{
  "model": "image classifier",
  "dataset": "retinal OCT scans (Kermany 2017)",
  "train_examples": 98430,
  "image_size": 32,
  "crop_scale_min": 0.7,
  "horizontal_flip": true,
  "translate": 0.06,
  "targets": ["finding"],
  "num_classes": 4,
  "arch": "poolformer",
  "norm": "layernorm",
  "norm_position": "pre",
  "activation": "squared_relu",
  "mlp_ratio": 2,
  "layer_scale_init": 0.01,
  "parallel_block": false,
  "inner_norm": false,
  "patch_size": [2, 2],
  "depths": [3, 6, 3],
  "widths": [64, 128, 256],
  "mixing": "mixup",
  "label_smoothing": 0.1,
  "loss": "binary_cross_entropy",
  "head_dropout": 0.2,
  "init": "trunc_normal_002",
  "residual_init": "scaled_by_depth",
  "optimizer": "normuon",
  "muon_scale": "match_rms_adamw",
  "lr": 0.0027,
  "momentum": 0.95,
  "nesterov": true,
  "orthogonalizer": "polar_express",
  "adamw_lr_other_params": 0.0029,
  "ema_decay": 0.995,
  "steps": 8400,
  "batch_size": 512,
  "epochs": 43.7,
  "lr_schedule": "linear",
  "final_lr_fraction": 0.01,
  "warmup_steps": 840,
  "weight_decay": 0.2,
  "adamw_weight_decay_other_params": 0.05
}
Rows from block 5 of a small image classifier, named by matrix and row number. Rows with one number belong to one neuron. Each number is 50 + 10 x the weight over its row's rms, rounded and kept within 0 to 99. All counts start at 0.
After each neuron's rows are labels from the 100 images, of 14848, where the neuron reaches its highest value: "peak at" is the part of the image that holds the peak. Only what is clearly more common there than usual is listed. The data: retinal OCT scans (Kermany 2017).
# fc1: MLP up (model.blocks.5.mlp.fc1.weight, 256x128), inputs 0-63
# fc2: MLP down (model.blocks.5.mlp.fc2.weight, 128x256, transposed), outputs 0-63

fc1.28:54 33 40 55 46 53 52 58 59 54 58 42 51 63 51 60 51 49 52 53 62 62 45 52 65 43 38 56 48 45 61 67 40 34 47 48 51 43 35 60 34 57 65 57 54 40 34 61 41 43 36 51 48 56 66 35 46 64 67 52 48 44 33 56
fc2.28:40 51 60 46 44 30 50 46 37 66 53 40 55 56 49 48 40 59 43 37 49 58 54 45 43 64 43 49 50 55 51 57 65 56 52 57 49 26 57 54 42 54 31 39 38 65 68 30 68 69 54 39 47 53 50 59 46 56 41 66 33 48 38 51
peak at: top left; middle left

fc1.139:31 54 44 50 45 53 51 36 64 50 43 47 40 49 41 50 62 39 63 41 59 33 29 38 65 51 60 45 49 60 39 62 63 35 64 63 58 55 54 51 46 46 45 39 59 45 48 31 62 41 40 51 36 40 56 53 56 30 59 44 52 31 44 34
fc2.139:57 38 47 57 46 46 55 51 42 46 44 52 45 50 47 30 61 52 51 52 42 65 73 47 33 37 38 40 62 51 46 35 52 55 56 38 50 69 29 42 49 62 39 52 52 42 52 54 62 39 42 41 62 43 43 46 52 54 48 38 59 61 48 55
peak at: middle left

fc1.234:52 43 41 47 65 63 44 29 46 51 68 45 47 29 49 56 40 52 49 49 65 60 65 48 54 46 35 48 50 62 39 70 60 51 60 52 50 55 59 69 54 66 48 51 44 41 37 63 48 71 56 46 56 30 29 42 49 55 43 53 47 44 56 55
fc2.234:24 43 52 43 53 47 40 38 42 53 42 65 42 50 52 56 46 51 40 74 40 27 47 46 50 45 41 59 56 46 59 52 55 50 77 47 44 47 57 47 34 44 53 47 58 28 74 65 55 60 49 51 47 70 54 46 39 36 48 41 50 36 55 57
peak at: bottom left

fc1.7:45 63 51 38 55 47 49 36 46 48 50 45 63 55 42 45 36 47 56 50 47 70 54 59 51 49 48 40 49 43 55 54 57 45 46 48 39 48 35 67 54 48 47 61 47 47 52 39 45 70 42 56 51 36 57 72 47 58 37 58 41 63 32 58
fc2.7:57 50 41 55 56 50 54 47 66 52 68 62 44 35 43 58 47 48 56 66 60 36 50 49 70 45 75 49 55 40 49 69 35 48 61 42 41 48 39 38 55 61 38 55 54 64 48 42 38 51 49 56 45 42 67 55 55 44 46 48 72 41 59 51
peak at: middle right

fc1.43:53 46 50 60 61 34 52 40 38 51 58 52 42 46 28 45 52 48 45 52 33 58 52 50 47 39 42 45 50 45 63 39 62 57 35 43 46 58 52 62 36 62 44 57 46 65 41 35 50 32 66 48 66 41 65 52 45 36 55 47 56 45 69 43
fc2.43:45 52 85 54 39 52 37 64 37 47 62 43 51 61 44 63 41 39 68 41 55 54 52 55 51 58 47 61 47 43 53 62 60 53 55 63 57 54 50 37 38 49 65 38 53 49 60 40 44 55 36 38 48 60 61 51 47 54 59 43 62 49 69 49
peak at: bottom left

fc1.156:49 59 56 62 52 58 51 49 48 34 48 58 62 54 54 60 52 31 29 56 45 40 32 47 37 58 78 60 45 57 40 55 39 59 42 47 33 72 41 41 45 40 58 62 32 59 48 53 45 50 75 58 60 40 54 50 63 55 35 54 61 56 61 58
fc2.156:54 49 45 49 31 58 58 58 37 53 48 53 43 47 45 47 49 63 51 23 52 48 62 42 79 30 37 45 72 34 53 44 52 44 57 63 52 47 53 46 47 58 47 41 33 38 49 36 59 40 45 33 59 67 29 41 42 38 55 46 46 62 53 49
peak at: top left

fc1.121:73 46 58 62 55 46 47 62 65 50 47 60 57 63 60 49 48 50 63 53 30 36 35 61 54 55 55 56 67 57 48 25 36 54 41 49 43 45 30 50 52 66 64 47 57 51 45 54 56 55 46 55 65 34 66 51 47 31 43 61 51 40 43 43
fc2.121:36 58 48 53 57 40 54 47 45 48 38 37 50 58 53 47 53 51 64 50 71 35 77 40 39 52 38 50 40 58 52 50 38 51 55 54 42 40 48 64 69 57 50 56 69 52 47 31 52 35 55 58 50 67 59 49 56 54 61 29 60 59 49 61
peak at: top centre

fc1.247:71 48 49 40 47 40 59 40 49 49 47 37 47 50 50 64 49 59 56 45 32 31 73 51 34 53 39 41 37 47 41 46 69 42 48 44 48 44 40 26 46 79 45 55 51 51 66 42 53 49 37 54 36 33 50 44 57 27 61 45 52 55 47 61
fc2.247:62 42 44 65 37 48 44 42 41 74 57 57 48 37 68 50 45 46 47 42 47 48 60 61 41 56 61 58 45 43 49 67 71 52 45 57 56 49 45 72 57 21 39 52 48 65 76 41 52 52 51 62 59 54 47 37 52 43 52 49 40 47 44 57
peak at: bottom left

fc1.227:56 46 47 60 63 49 47 52 46 57 62 50 33 39 47 42 47 52 63 44 40 59 60 42 47 38 51 36 39 66 65 41 60 60 41 36 53 43 50 35 50 54 36 57 50 41 62 52 45 59 47 39 33 50 49 57 67 70 19 39 38 51 58 48
fc2.227:53 59 46 65 42 42 48 47 49 56 34 24 55 49 33 65 69 46 44 41 63 58 33 53 31 61 41 51 51 30 47 55 55 47 35 51 70 40 55 59 63 48 68 53 44 38 22 42 69 55 50 39 38 35 39 53 61 53 49 46 55 37 49 44
peak at: top centre

fc1.64:53 29 39 43 48 70 47 54 50 43 62 38 49 43 33 45 46 49 42 52 51 65 38 54 68 55 49 38 50 52 56 39 55 56 51 47 73 59 57 52 56 53 54 37 54 48 59 45 59 40 54 42 51 47 54 52 20 32 43 38 33 55 36 38
fc2.64:58 48 60 68 39 37 58 57 34 53 49 53 37 56 48 51 58 57 50 39 56 42 48 48 58 43 72 45 41 54 69 54 31 49 54 43 52 17 63 36 38 58 40 65 56 45 37 44 38 41 50 28 43 36 56 58 57 63 34 30 66 37 48 49
peak at: bottom left; middle left

fc1.133:57 42 46 31 49 26 54 49 57 47 53 42 41 52 48 44 57 54 56 59 41 59 64 64 33 63 40 53 62 48 38 68 52 55 56 59 79 54 47 41 50 58 55 51 31 49 68 46 46 47 56 45 42 46 41 43 53 76 49 41 51 60 45 72
fc2.133:46 56 53 50 51 60 47 43 44 49 40 54 48 48 61 50 47 43 54 53 62 43 54 44 47 32 53 45 50 52 39 42 45 55 55 51 18 46 47 52 61 34 56 44 36 45 51 50 54 66 49 53 55 36 63 40 47 49 59 38 54 61 57 52
peak at: middle right

fc1.65:51 40 34 60 59 46 36 80 48 52 55 30 49 59 49 59 44 67 31 36 44 67 49 38 44 50 54 69 33 52 57 46 36 47 49 38 41 38 52 49 44 52 37 46 43 58 44 45 55 60 50 40 47 53 40 68 50 63 48 66 47 51 55 51
fc2.65:53 42 47 27 41 58 30 24 58 50 53 59 37 50 53 44 56 55 61 46 46 38 46 36 64 59 47 40 47 45 63 41 47 58 46 43 49 51 65 45 33 66 59 45 49 49 60 47 59 58 58 33 48 45 56 21 35 53 56 71 46 43 43 48
peak at: bottom left

fc1.44:32 53 50 56 39 55 51 52 53 45 41 45 37 60 60 64 75 43 52 48 48 45 34 52 58 32 52 39 58 73 42 38 51 35 71 47 37 45 41 66 47 61 60 48 56 53 52 38 50 37 44 60 62 66 40 35 46 65 59 47 52 35 65 39
fc2.44:65 48 45 56 71 50 40 59 58 59 54 51 47 40 42 56 51 63 53 42 53 35 56 64 50 73 32 46 66 60 54 56 26 46 51 61 39 54 44 47 51 59 37 59 56 44 64 51 35 39 65 58 45 61 71 65 60 35 56 48 51 36 47 63
peak at: bottom left; bottom centre

fc1.107:49 45 65 33 40 45 51 74 54 45 76 57 52 50 43 73 53 49 44 40 35 42 62 44 48 60 56 43 50 48 52 54 60 54 33 39 31 44 46 61 48 65 58 33 26 50 46 37 39 42 36 61 54 48 41 55 46 67 39 50 68 51 43 48
fc2.107:47 56 33 61 51 50 25 49 48 59 57 59 44 53 60 56 59 52 45 49 55 60 52 45 26 59 47 49 52 56 70 34 47 57 40 65 48 70 52 53 36 68 32 62 50 45 46 54 47 62 44 62 53 45 29 52 57 37 43 52 50 43 53 46
peak at: top right

fc1.255:40 46 36 49 64 43 54 55 46 42 41 43 53 68 38 54 68 45 60 53 49 48 54 40 41 57 47 36 42 54 48 45 47 54 50 56 28 49 31 70 44 42 36 41 64 38 46 53 56 49 56 46 53 62 63 76 52 81 54 47 47 38 53 54
fc2.255:63 37 37 51 64 57 55 36 47 55 46 44 55 52 67 55 49 58 55 52 36 54 44 61 41 39 41 40 59 57 41 65 56 42 52 56 49 56 53 42 42 56 51 42 49 45 50 51 59 51 57 69 56 40 44 58 45 45 52 53 54 61 45 49
peak at: bottom left

fc1.223:54 34 65 49 55 47 45 56 40 65 53 52 66 46 43 63 43 47 55 35 45 49 56 57 46 63 53 60 65 48 44 68 64 37 47 47 48 46 56 56 52 48 55 25 32 54 65 59 42 41 49 76 59 47 58 46 46 44 51 65 58 46 32 53
fc2.223:61 55 39 66 44 51 35 44 50 24 30 52 50 52 64 50 48 56 59 69 57 50 61 56 38 67 45 67 39 75 48 36 47 44 66 49 57 51 55 40 46 52 38 65 39 39 66 37 55 54 52 47 44 62 42 42 48 43 63 40 47 48 46 45
peak at: top right; middle right

fc1.62:39 36 60 66 58 55 48 54 55 49 49 48 28 38 59 68 64 44 51 65 36 57 46 60 46 49 61 53 55 44 55 63 45 38 60 33 44 55 66 38 61 42 47 46 44 39 53 55 43 43 36 57 63 40 47 57 39 51 47 40 63 51 60 32
fc2.62:52 65 66 48 34 48 62 26 33 57 63 55 53 56 52 46 42 55 54 37 36 43 56 32 56 47 62 48 43 56 46 49 57 36 54 50 55 53 60 46 40 28 53 32 28 40 48 61 49 57 35 46 63 59 62 37 54 41 62 35 62 35 45 54
peak at: top right

fc1.236:55 52 48 40 46 67 43 51 43 38 45 42 42 64 40 52 50 59 40 40 59 58 34 44 44 49 60 46 54 43 51 53 49 67 51 62 64 34 48 60 46 65 47 46 48 51 43 40 60 65 47 37 41 38 62 32 33 59 43 44 54 64 66 60
fc2.236:41 55 44 50 34 58 42 44 51 38 51 47 38 45 67 52 56 64 48 40 25 36 69 49 37 49 31 55 41 50 67 47 42 46 46 42 43 53 49 49 57 52 50 48 38 44 49 45 59 65 64 44 55 59 53 42 60 49 57 62 41 49 61 47
peak at: top centre; centre

fc1.171:48 37 69 51 46 40 49 51 48 54 33 60 47 54 39 51 52 45 65 45 39 46 42 41 55 58 52 41 38 73 46 36 58 51 50 62 58 54 73 53 53 57 55 54 49 37 34 57 54 45 40 66 33 45 49 44 63 55 37 38 56 38 42 35
fc2.171:65 57 52 53 58 32 59 56 48 43 46 61 61 59 37 64 54 49 70 33 71 63 54 57 47 36 45 70 51 27 60 49 57 63 71 36 55 56 52 39 57 51 52 50 52 56 54 45 41 58 57 60 38 57 53 54 34 44 46 39 44 40 35 59
peak at: middle left

fc1.52:49 39 60 46 40 69 56 55 44 52 38 68 56 50 56 45 52 37 52 47 41 38 35 50 63 45 42 54 46 58 52 52 57 50 47 47 57 45 57 34 54 44 69 58 50 55 48 40 43 42 42 55 55 39 55 45 36 37 69 58 41 45 68 47
fc2.52:34 59 71 59 31 56 36 48 78 48 32 43 68 36 54 28 47 55 40 48 44 54 53 37 48 55 46 45 57 58 43 54 66 49 54 42 65 55 38 50 58 37 34 45 47 66 42 68 55 50 55 50 41 62 53 48 63 75 42 64 50 35 54 60
peak at: top right