config.yaml
inner_norm: false
learning_rate: 0.0027
ema_decay: 0.995
Rows from block 4 of a small image classifier, named by matrix and row number. Rows with one number belong to one neuron. Each number is 128 + 24 x the weight over its row's rms, rounded and kept within 0 to 255. All counts start at 0. Numbers have three digits each. After the name is the row's rms in percent of the matrix's.
After each neuron's rows are labels from the 100 images, of 14848, where the neuron reaches its highest value: "patch colour" is the nearest of a few named colours to the mean colour under the peak. Only what is clearly more common there than usual is listed. The data: retinal OCT scans (Kermany 2017). In brackets: how many of the 100, against the usual share in percent.
# fc1: MLP up (model.blocks.4.mlp.fc1.weight, 256x128), inputs 64-127
# fc2: MLP down (model.blocks.4.mlp.fc2.weight, 128x256, transposed), outputs 64-127

fc1.7 106:086138116139113126110138143136123174122163155132127132119090156135136162157096140165116091083090136113155107129135139113145125117114138104112093127104150086075159151143094109129171123145175114
fc2.7 103:126123129144086125153121119088137154115127145139134070141134135104149144122140149104139132121169111149112100138096124172168129150137139177136138112138136123130155128136128114139092104146158147
patch colour: white (43 vs 2.3)

fc1.253 104:095124143112123160160099140090112134154131139080105124175149130163102150115137114152109117127136149107091096152086148106111158128109141125153080114176095087110133097103161135073097135117137126
fc2.253 097:113111164122161127143136168109104152094128088119117112152110110125133157090139116125167123180168154122115092109142149135143158149112126159134149137140133145155126146124120155129112100144117084
patch colour: grey (95 vs 24.9)

fc1.126 104:106125144133155131094141126158195170122108100129127122087122132084156124154162109128156136110118168128130114154106118114129149195144139086151144114122124159110137114121156109133127103133127116
fc2.126 107:117120128124061131136126174121099112112102159113140084083098130109123142088154162120136163103091140086070138104157121152148139133128161093114101178107135120124121158107127109146117156122098122
patch colour: grey (50 vs 24.9)

fc1.44 107:116114113126132129170154098130129198140131139122124113095110117152135150125118173128128134146128073129147185130140142128134098112110129130116127155125134121123145151043111079111130135130155125
fc2.44 096:154136134142088146102139117158094162114114121144144093135118147119111146164138089189097127125125134102184149108149094118085131094109143086154117143143126158144093107119102126158149142076146125
patch colour: grey (100 vs 24.9)

fc1.34 104:119113150148124160141148127128104123166129121117081136152135117162138156099157117117146093117136112126173094124138136136133131092083112169167157124128111122166090094171115105128129142094169126
fc2.34 108:122141103162128154116105097129124091104112118108132152131108131144146133140118123131103146085112104148101167093099131111135152092149123148107116130104111129090183133164127108122201094124146144
patch colour: grey (88 vs 24.9)

fc1.218 096:089124127117144126159133136093140121128130070073143119149090121082143155097146130108146121142124158165119136143185121197140132152136140127106176145128091163111101114163138140137108106110145108
fc2.218 116:114133094121097138104111141167119125119121127172104148140136159134169100121114113135102119170151150093171170086125128154128118109160111149109088108146103095135139115103113112119129128167131150
patch colour: grey (79 vs 24.9)

fc1.139 104:147124148139141133120109117145153156137082135117106111172100117126120122159156129157128137189145078119164175137114119096152098118102110118143091103141120120133141137148135066112111153093140154
fc2.139 083:148130087128126132174112141159135173151109133100172102154126105133162101123120099107112100072100153112127107137110150083159158101147154131115121149141114128123125151111079114152118150205154145
patch colour: white (100 vs 2.3)

fc1.190 097:133124157110118125097146112165125082135152128160090117121137147105110100076126127133104136161113161122085179109092157133138107152103122104090118119148122109192166113127101156172129151128175116
fc2.190 100:158141147112112133133108185116135155109150141156080095093114108116135094106102151088094182124122158131145111110138102123150133109132134083124143156139135126135118157153127143134145138129142100
patch colour: grey (86 vs 24.9)

fc1.215 090:143125155089153123132159159144138156133163115180107109080090093114127088138154157119157143152110155108142171166108112154097120181094123134141085104178157093153111128133150103136116112113081152
fc2.215 097:149113097101162116098148124130126120160075129095123147150137132143133124139140134135096168120116141139124093111109151123115119100176139187142145152093144142108132070132135136164111176139108095
patch colour: grey (95 vs 24.9)

fc1.250 104:129158141094150131128111178135123129142110111131127101061181157100122140126132118134115108125151099145111082103143132094152091145112117170096126143148102175148127113127131146134160155090090122
fc2.250 113:143169100090149155112151141135141106119149084103131143128140099179168098095172162160100130121103124106150121145142126096122222127096101126152122098133128125127117147139153103156133105132131158
patch colour: grey (64 vs 24.9)

fc1.153 097:073127135102127180128149110116143120117161149156163151139153150087124137094115145161120116157128160107095128117159120159141123144110126134118153088100094098130109160129135098124090137150135070
fc2.153 095:167089125150139137137101126119139136165116125107098128092163130138127146155196151093111112136095131118109127114165095138076115088155155168145093118134123135099098152131138117142142127090073168
patch colour: grey (97 vs 24.9)

fc1.232 100:130092122114128123161137115106133143126109083144134151163116121116125120126131114144117138150192142080161130108107116134131093130140147138187150158128159113113141162139126125096092153113166085
fc2.232 056:149127143151087109100094135131113201124109173116095137132146146103126140104150110084149128140151114140148164151137159083108172134120142092157123133133136122108162121127074133132085109123105161
patch colour: white (98 vs 2.3)

fc1.181 122:130136102110102089134098115128126121150097090151129145088135112138118122078176155092132140130108139168128130134128185166146121149069089150134119125117104175137096110132108107119139111142111111
fc2.181 118:122107144164128104103110113113113149122096113117115095172115116121076125152110111161136132067133171147142146175096079148144081124106132150140146129116156128147101086178147135127153131139126144
patch colour: grey (69 vs 24.9)

fc1.158 094:171130115194135183134164137119123132148106099172100131105140122133098171098143108164120100149125116162125129099149147145147157111098110131124080131169101112137127091140131171116142108103130113
fc2.158 115:142094138108109151118106119111125111100104133097120114137110131153127117098154178193148078149183130116111148087155110109117126100172124114131107106104097130068158140112137123124114136131113135
patch colour: grey (56 vs 24.9)

fc1.224 098:136134122160136144122140160151141123102141133174168157140102124150135079154122135157155132107141104120138121132111134142105106102096129123115118174132119136107096153140156145142097113150175102
fc2.224 118:118120116104144107158110132140143055166115108125094112077116103143118101121133097126131105129131129115122122094132115115095152121119095120111134103123136118145120094133134152091128159138102150
patch colour: grey (78 vs 24.9)

fc1.184 095:131118143101121109150124135146206132145135107109109115137100175097087120124118150132128148122152113173137124087133102125089138104097131149115105137125094118121104131131141140109132126156150131
fc2.184 079:118116114105102149093174148136163130106149146122170193138195119111125127132118141141186149141123138119156156160122167116141115152110120137107131117094103117096139145084133151107116135129122129
patch colour: grey (75 vs 24.9)

fc1.12 106:098152122143137150121124111108114124154135139135091152102154130147131137094092062109113139093110153066122087129095149144151120120139094123122115134186124146124098115129112164118109184158138153
fc2.12 092:128108131109180150086142099138135107163106131094106118148081081130117094155153104126164132082070129114161123138143117141108132108094148145155160149164156098130168111144135115122108135116087122
patch colour: grey (76 vs 24.9)

fc1.141 105:092152127135092112147089142135154102128079119125097161118131107098133148106159132164141127097120124164133130168123143196159154115185138083098136149118113124086125121076156123144113122134142144
fc2.141 122:121076139096160142125153117054142110128142101131107141152114137123153105133119145143108100157133143129145147125180106149101133130168143144118167164142162092103123147155139097130119111175138099
patch colour: grey (58 vs 24.9)

fc1.207 092:145126176127131125105135101138126095166093138121124131131147102145099151085147110130134135124158140130116101108164185119115128111081154110164125100159130132175129177116131169129107139111115118
fc2.207 117:119129121097168130144127124116150120126143137111148103114062137138085081159127154112154125133081154164141112153095118134141110169101123126129119165131084150108107095153106078122127111136095127
patch colour: grey (85 vs 24.9)

fc1.205 091:117144137091166158159130142101115153159112141120131149111133094133106135100156144230129097135145098142131122111128095118105100119093157120129138111130081126159133123159125101135128105163148131
fc2.205 093:106156098149149100085128114118137128124151146156114099114112135125163092159103113180152161125129156123152163150097149125129129130143142144140074103118152116120168067107097159070144122108130096
patch colour: grey (80 vs 24.9)

fc1.203 100:082122175083129139168138104132085112138082132116149119124135155100163134154127153128142135122142110121105119130124112149089164108117124112111137148145109137083120172129165104157118110097126118
fc2.203 129:103166107154155132146138129113130122156155129106104136139096127144116103141132064127139133146132075136160139143101083123100138160180125134162102101127183158136133111094079148090129099101105114
patch colour: grey (53 vs 24.9)

fc1.13 101:117102145096163111108120150153152092141102078107158130122122097073119095169122133157106111132100132129133140155107129127145106117133165153094122132131167133129105094155156156163065120183111117
fc2.13 099:148141104139161136141157076146118139116135113122141139123121145156170136126142173174129175074147135158154093141130134101126145158105110124124156090114106148115105151158087141111133140126147119
patch colour: grey (85 vs 24.9)

fc1.117 091:104179129105092144144147187149134164145151066102143135105101136142171091141073132159066103128120093117151144129128127142112164158144113132171146118120107117136133081136115127147152171126137148
fc2.117 099:139138121139117052141103149133131144169089096169119126125114139119067160129140145103182151150118157134095152108088121168129097137132147152092117117151148131063144148111135125113112123117142106
patch colour: white (91 vs 2.3)

fc1.154 123:131104157118087137123119120130103173128128123165146096053140122115109105133166126090124171115127117169140099128121120126142105125044106151106134162147114144136125127111136091117185137125141095
fc2.154 128:147144128138146138106119117112116121116133141114133110075135145125143128123148106165121080121105119085168117115171108116106139132108113136166138112137104143142150143113164136144098157102134134
patch colour: grey (85 vs 24.9)

fc1.96 107:153150158168150185145123148155119146112141113142114091146107162098172112104089125173121144158089092129133099107147113135101129147158157090168100104135168126108133108135119145124108146114137105
fc2.96 064:135098095121131148156137097138168161160119153117132206174113083130124147127129138173152152113130124097096108171112157111150136084124110121143138133155140148101124133105072135134133107136151130
patch colour: white (100 vs 2.3)

fc1.89 102:119131150146131161108134172127114113114119162092144160135115117112133104156138137140136125071136144123163135126068149113144149126092160135146166142139118115096123121105097115159133123141092117
fc2.89 109:111118123109109131139114125160130085148183098170154117119165126119127136152163134159125126142129146153102127129134157142115117149119099152091110133127111154149104137105158166110168148081133118
patch colour: grey (76 vs 24.9)

fc1.124 099:141126089103164138103101108158172162099088131127115120123144189150149126127139129104148135105141152143113116110175133142154107107161148130158111147104121123091102131138096165104125167116185153
fc2.124 071:145105114151131099117121142103140112129116118122078091109140114158158082099112136114105136105124134099122149116089185132084140136125165149150102129139147117116118104141207108159102097128103086
patch colour: grey (79 vs 24.9)

fc1.119 099:109132121119117152128158161141148181167101105119145101151146103137116108112140129138125100112106123110131116132113128164088153147102149151102083086139120126176104128170156113123127118109153159
fc2.119 090:117129127148115183094116088106103132112127148145122175107153115135110137161162113140132106114148167167170080117111123141119119098111078143128138111120085094102110138114165109105130112136108108
patch colour: grey (95 vs 24.9)

fc1.122 090:139126124136130111144147137135124139159120101161164155147107175121106172124130137053134120099091093157135130100128124126090117121196188128131160139113108095118093087186096145132128120164102147
fc2.122 110:161110147142137152106115101120125163114126182153124120107162141124195130121102154076127133133128128116125131151130187086155125127091147121158111123167103147141104114132186128112142140120123146
patch colour: grey (96 vs 24.9)

fc1.116 095:110131135094127103138095116138151154105164120127126148089161110138117116139110122154125102183142157125137099123092146117087145083044134124176144117130151156137103093130108147151100158118116141
fc2.116 101:091131118121130122149110122158145128134095154134093182140161122131114139117119166101151160143110119155134110130141129145161073143113080118113157126106146126159168128114133196103128151133099114
patch colour: grey (98 vs 24.9)

fc1.188 098:110116135122107163106115133153108193112143091115090150101119106120159139091171120108128121118098195111148156174118134128157152139136145122122136135130147128118166108142112171121131116094154092
fc2.188 088:156140148107145165082121138102133166115174126141123125118128115152131124113109130129126074146158077177087167118102121150105099179157121146142116139141088112085118103096143133118150131155139140
patch colour: grey (84 vs 24.9)

fc1.160 087:144133105129151152143119088118145115137141140116122090170177109141102139149112131106145089166136143163142117132108097119134083124147090088134119182123139117119113161141160078077117135108148125
fc2.160 073:129112133137127108126103112130084081124141143136135137135101150126152068110125124141104137114120141107100138154149167159087135121120137117112151124124139078112167067075139147163145149145071111
patch colour: grey (97 vs 24.9)

fc1.4 095:088127149156183148118105127150103114170149146146129129151136137127139147111153173134130088107150113104094121118145071089126080138153167099124143138107124109144097118125119133120155119143140120
fc2.4 081:111111129094137145138099113114175172072130081141174138113127103111128163133104104122137140164134093146127106124135124134131151155122128145106167142138121129111142120116127148132126163095146144
patch colour: grey (80 vs 24.9)

fc1.249 100:074145103117124166128145166151181101079126142124117125137140156165125147118118134156118128139119114136156123123148121142142122156086113181143125110121156139123106099103144123150103154127139145
fc2.249 065:161108127150128123152094137135141116183138150094131094151129125096082159135144094147125132095112123126117148153120154148156135121161124151141107137131147124151152193147134146134153139170121088
patch colour: grey (83 vs 24.9)

fc1.56 102:109132136180166114145102089166130150094147125147119118153095160120128099173116131181143129097086143121141104096091119147119132140110107128075107154145154145116109089115107148105104091070154151
fc2.56 106:108127131076127124103133127111167165198117118133149113172140090110116095084132131136111105136115096161162102123153178099147150153145127135143156084154077107135125159127083127145131126111111111
patch colour: grey (93 vs 24.9)

fc1.115 111:122117131077141131125117092095128093120135093169169140153144132100149136168145150101117129142122155120098154170139141151113130087158120110128125112152114092152111139137156150119125124166130114
fc2.115 116:138083141148127140120152148089121161125105124137149146084103117161123123138092052130141113131142114120099108164093140165103158155136132113181098116157115154098151121142120141143089103092154160
patch colour: grey (55 vs 24.9)

fc1.74 109:132169108130130130136111126126091172169156133120127148145111147126155135112138121174113164104121124067132181118112155121108135134148122114160160123142131096110156150074106114116082193096196157
fc2.74 094:114109127152111088134154124126156135142123108122111122122114135122131134133144119119150144109124111148102152123130097122159158108145124090129085167128167149099144147118136088110128157120157142
patch colour: white (100 vs 2.3)

fc1.165 097:140127095129102140113116137160128142135107131123146138150118116160105137118166147170107112115107089117128128144122114159155115104089158088127166148150123146153105117126131132141138112137113130
fc2.165 087:091169152136138149089132102117164122148134105156126170091134164119074110133095149170109137061147144133155107087146136128106155134147095138160102132134160102124145093126125122112172130151147117
patch colour: grey (71 vs 24.9)

fc1.252 089:118139170121154105130173115129132156152147098092154151104129127088121099152151134153127129116148096172146135118141146130140147107123127099152119109125104127106137081154128176092109094144107139
fc2.252 103:129138117143140121143133142126120099142163105137150083097135103107169112145165169123073148100134112142140099153145137152117156125145157137088153136102128113127127151132120133112141110111092143
patch colour: grey (66 vs 24.9)

fc1.16 099:147144131119097141093109136138105102127109121113102145175168098126145117096093136123104160152111113142139127154101122162105114106142105126182111114170138167178121115150079105149153164090099170
fc2.16 095:131140173122120100147121114129111152152133070153160120169108133101101148117161121153125136091096146129123102119130155134079145156139181118165100108116162108137118084149152103148096136114142141
patch colour: grey (70 vs 24.9)

fc1.238 105:125128091146121140165138152134134129142118109100105177168116188112143115145143137139118124059138137132103141112132170139110080116157158125169119118119134132117116126149091125116131130125178142
fc2.238 076:128159125121084108137080158096119113108129143132138107134138134126153110120120177039125134188137093136137155127096129105135157082196095087112132136141127127125111122100126092102114100121169125
patch colour: white (100 vs 2.3)

fc1.216 106:154141135119143145118155124152117123129118116140136133139149110145116140166103091126116134091084148085120151127130104131116137158123114125126128116173139122164129068168116089167154126128087118
fc2.216 061:097131159133099135149139084159118139134148169168107147124134167133171117104172172104107120092160106147125097113148113099129097095068126148162132139113127132126157133116090125104147087102148179
patch colour: grey (86 vs 24.9)

fc1.79 112:119113114110132134117137123149141131110167129112145104125147196126139153038119115096163155135100119124133135101157132114109098136144138128146130145145120137134083151149093175119135128130176149
fc2.79 111:099096101143109140109103131135139096153133150105126097113128131091168165164112107143137111135125115119124121148132155099171119131173156119159142142112184137094148142137153115118134117128089151
patch colour: grey (93 vs 24.9)

fc1.206 087:161111088136128133099133129114128106119088112096134177148142094120091154119110148125149136142152123170115064090137174094053097145133136089134093133155127124101101127172098145148143152115118131
fc2.206 079:082144095149153119096122109132140129132135130158124157100118142118166149143111098093139103147122173144103149124099126127187135161125145135125108103114115122116150098093130135102145183153118136
patch colour: grey (79 vs 24.9)

fc1.195 109:150135117122125113137134161146133153135116140101123131162099158138107132124173157146110139082124175135147174140097101139116130099105123123133138115100111124135101133139129157118127146121148147
fc2.195 087:117157127156137149117078147113131103099107157115118138160115122160129113115104159075121143176130104129133123118112117113105146075194103112116139113144126162131125150125115077132117110124204107
patch colour: grey (100 vs 24.9)

fc1.176 102:129119139129155156137176107113119149150140105129143122153167079136093163133154141139110111155120116154145148117123158156113128155082137127106155131117131106176097081101139127087146124132085150
fc2.176 105:164113103146115161152131138086141173134142147155158136103132151110123132173116135147117117123188166170118117123135091141103174137174166085113111130110131082138152133140163122153160104106133127
patch colour: grey (79 vs 24.9)

fc1.52 091:134115130118123126143130132146123190123078157134139129122107129108144157155075182129148117089099112091138127135134123126120151123098129145144151110135123125129149130126091161113114154149181115
fc2.52 103:105134107129148125153112102152168117081130139125190126115152066139108079109146109080100148110143127123115139113107137143096101142129154119120161136127142093147088108127130096193097128137135134
patch colour: white (87 vs 2.3)

fc1.108 095:136090133134162131124158160146117179125112117110129121119107125096136100096141158158098126076098117099141105105164104104111097134117137156136161108135146143080144130155140120136103102116117103
fc2.108 105:141138102133120135134146117146120163104170110094111135131174132134082147149132112124112133107129073114160123146114116111124115124153127114129088147115126108134113135163103130136132137192101139
patch colour: grey (77 vs 24.9)

fc1.169 098:143135150094112148157140140118088141110126128172113094164152127125092094126134125141123147143139136122133162070121097129145123167127151129103141156163130119147150132160129083170085132173143095
fc2.169 107:134141130124140140138091127105116114116173142090127159141069119162118121127130119174128112191121132151069113107126142112123173110160127161130125112120108132107155143112156189124145142125167145
patch colour: grey (63 vs 24.9)

fc1.71 091:119138117126126148135146183107079159100136151148125112104126131084105114126062107124120170159102118099115137148151171120148158120067101128151115137095169113142108160161109075108136112117115103
fc2.71 093:122144131171167126166135105123139109149162139111094141152161131125151150150140163109117111141132213118104144114134142118156123117101166152136087125108133098126135106146126159074103142153125118
patch colour: grey (64 vs 24.9)

fc1.226 084:107102102115124120101180114106127138142127129140156157159116128135099121188133111174103096115120117123164162101123118132079089118089131177140128156131153143106122092139141119169180157163149154
fc2.226 091:139122154123146104101104112124161126145113116145149130116182097129140139148118165158141165160097174145127126113140125143138128158125093117109109132116098104141163133120096105113142078128100093
patch colour: grey (96 vs 24.9)

fc1.192 102:153111107139103125112113127116127130117109113166159097144141162102142137151127114199127111149109128117133094120156161147101129108122104151172158137099135157078118089133146146141113127116146085
fc2.192 090:101142127110135101136105147146106120118147103095091117132145077128088165103131157144127119138123132109172098112116098099086150110125095110114160149170134107100152164146135157155173078099105135
patch colour: grey (85 vs 24.9)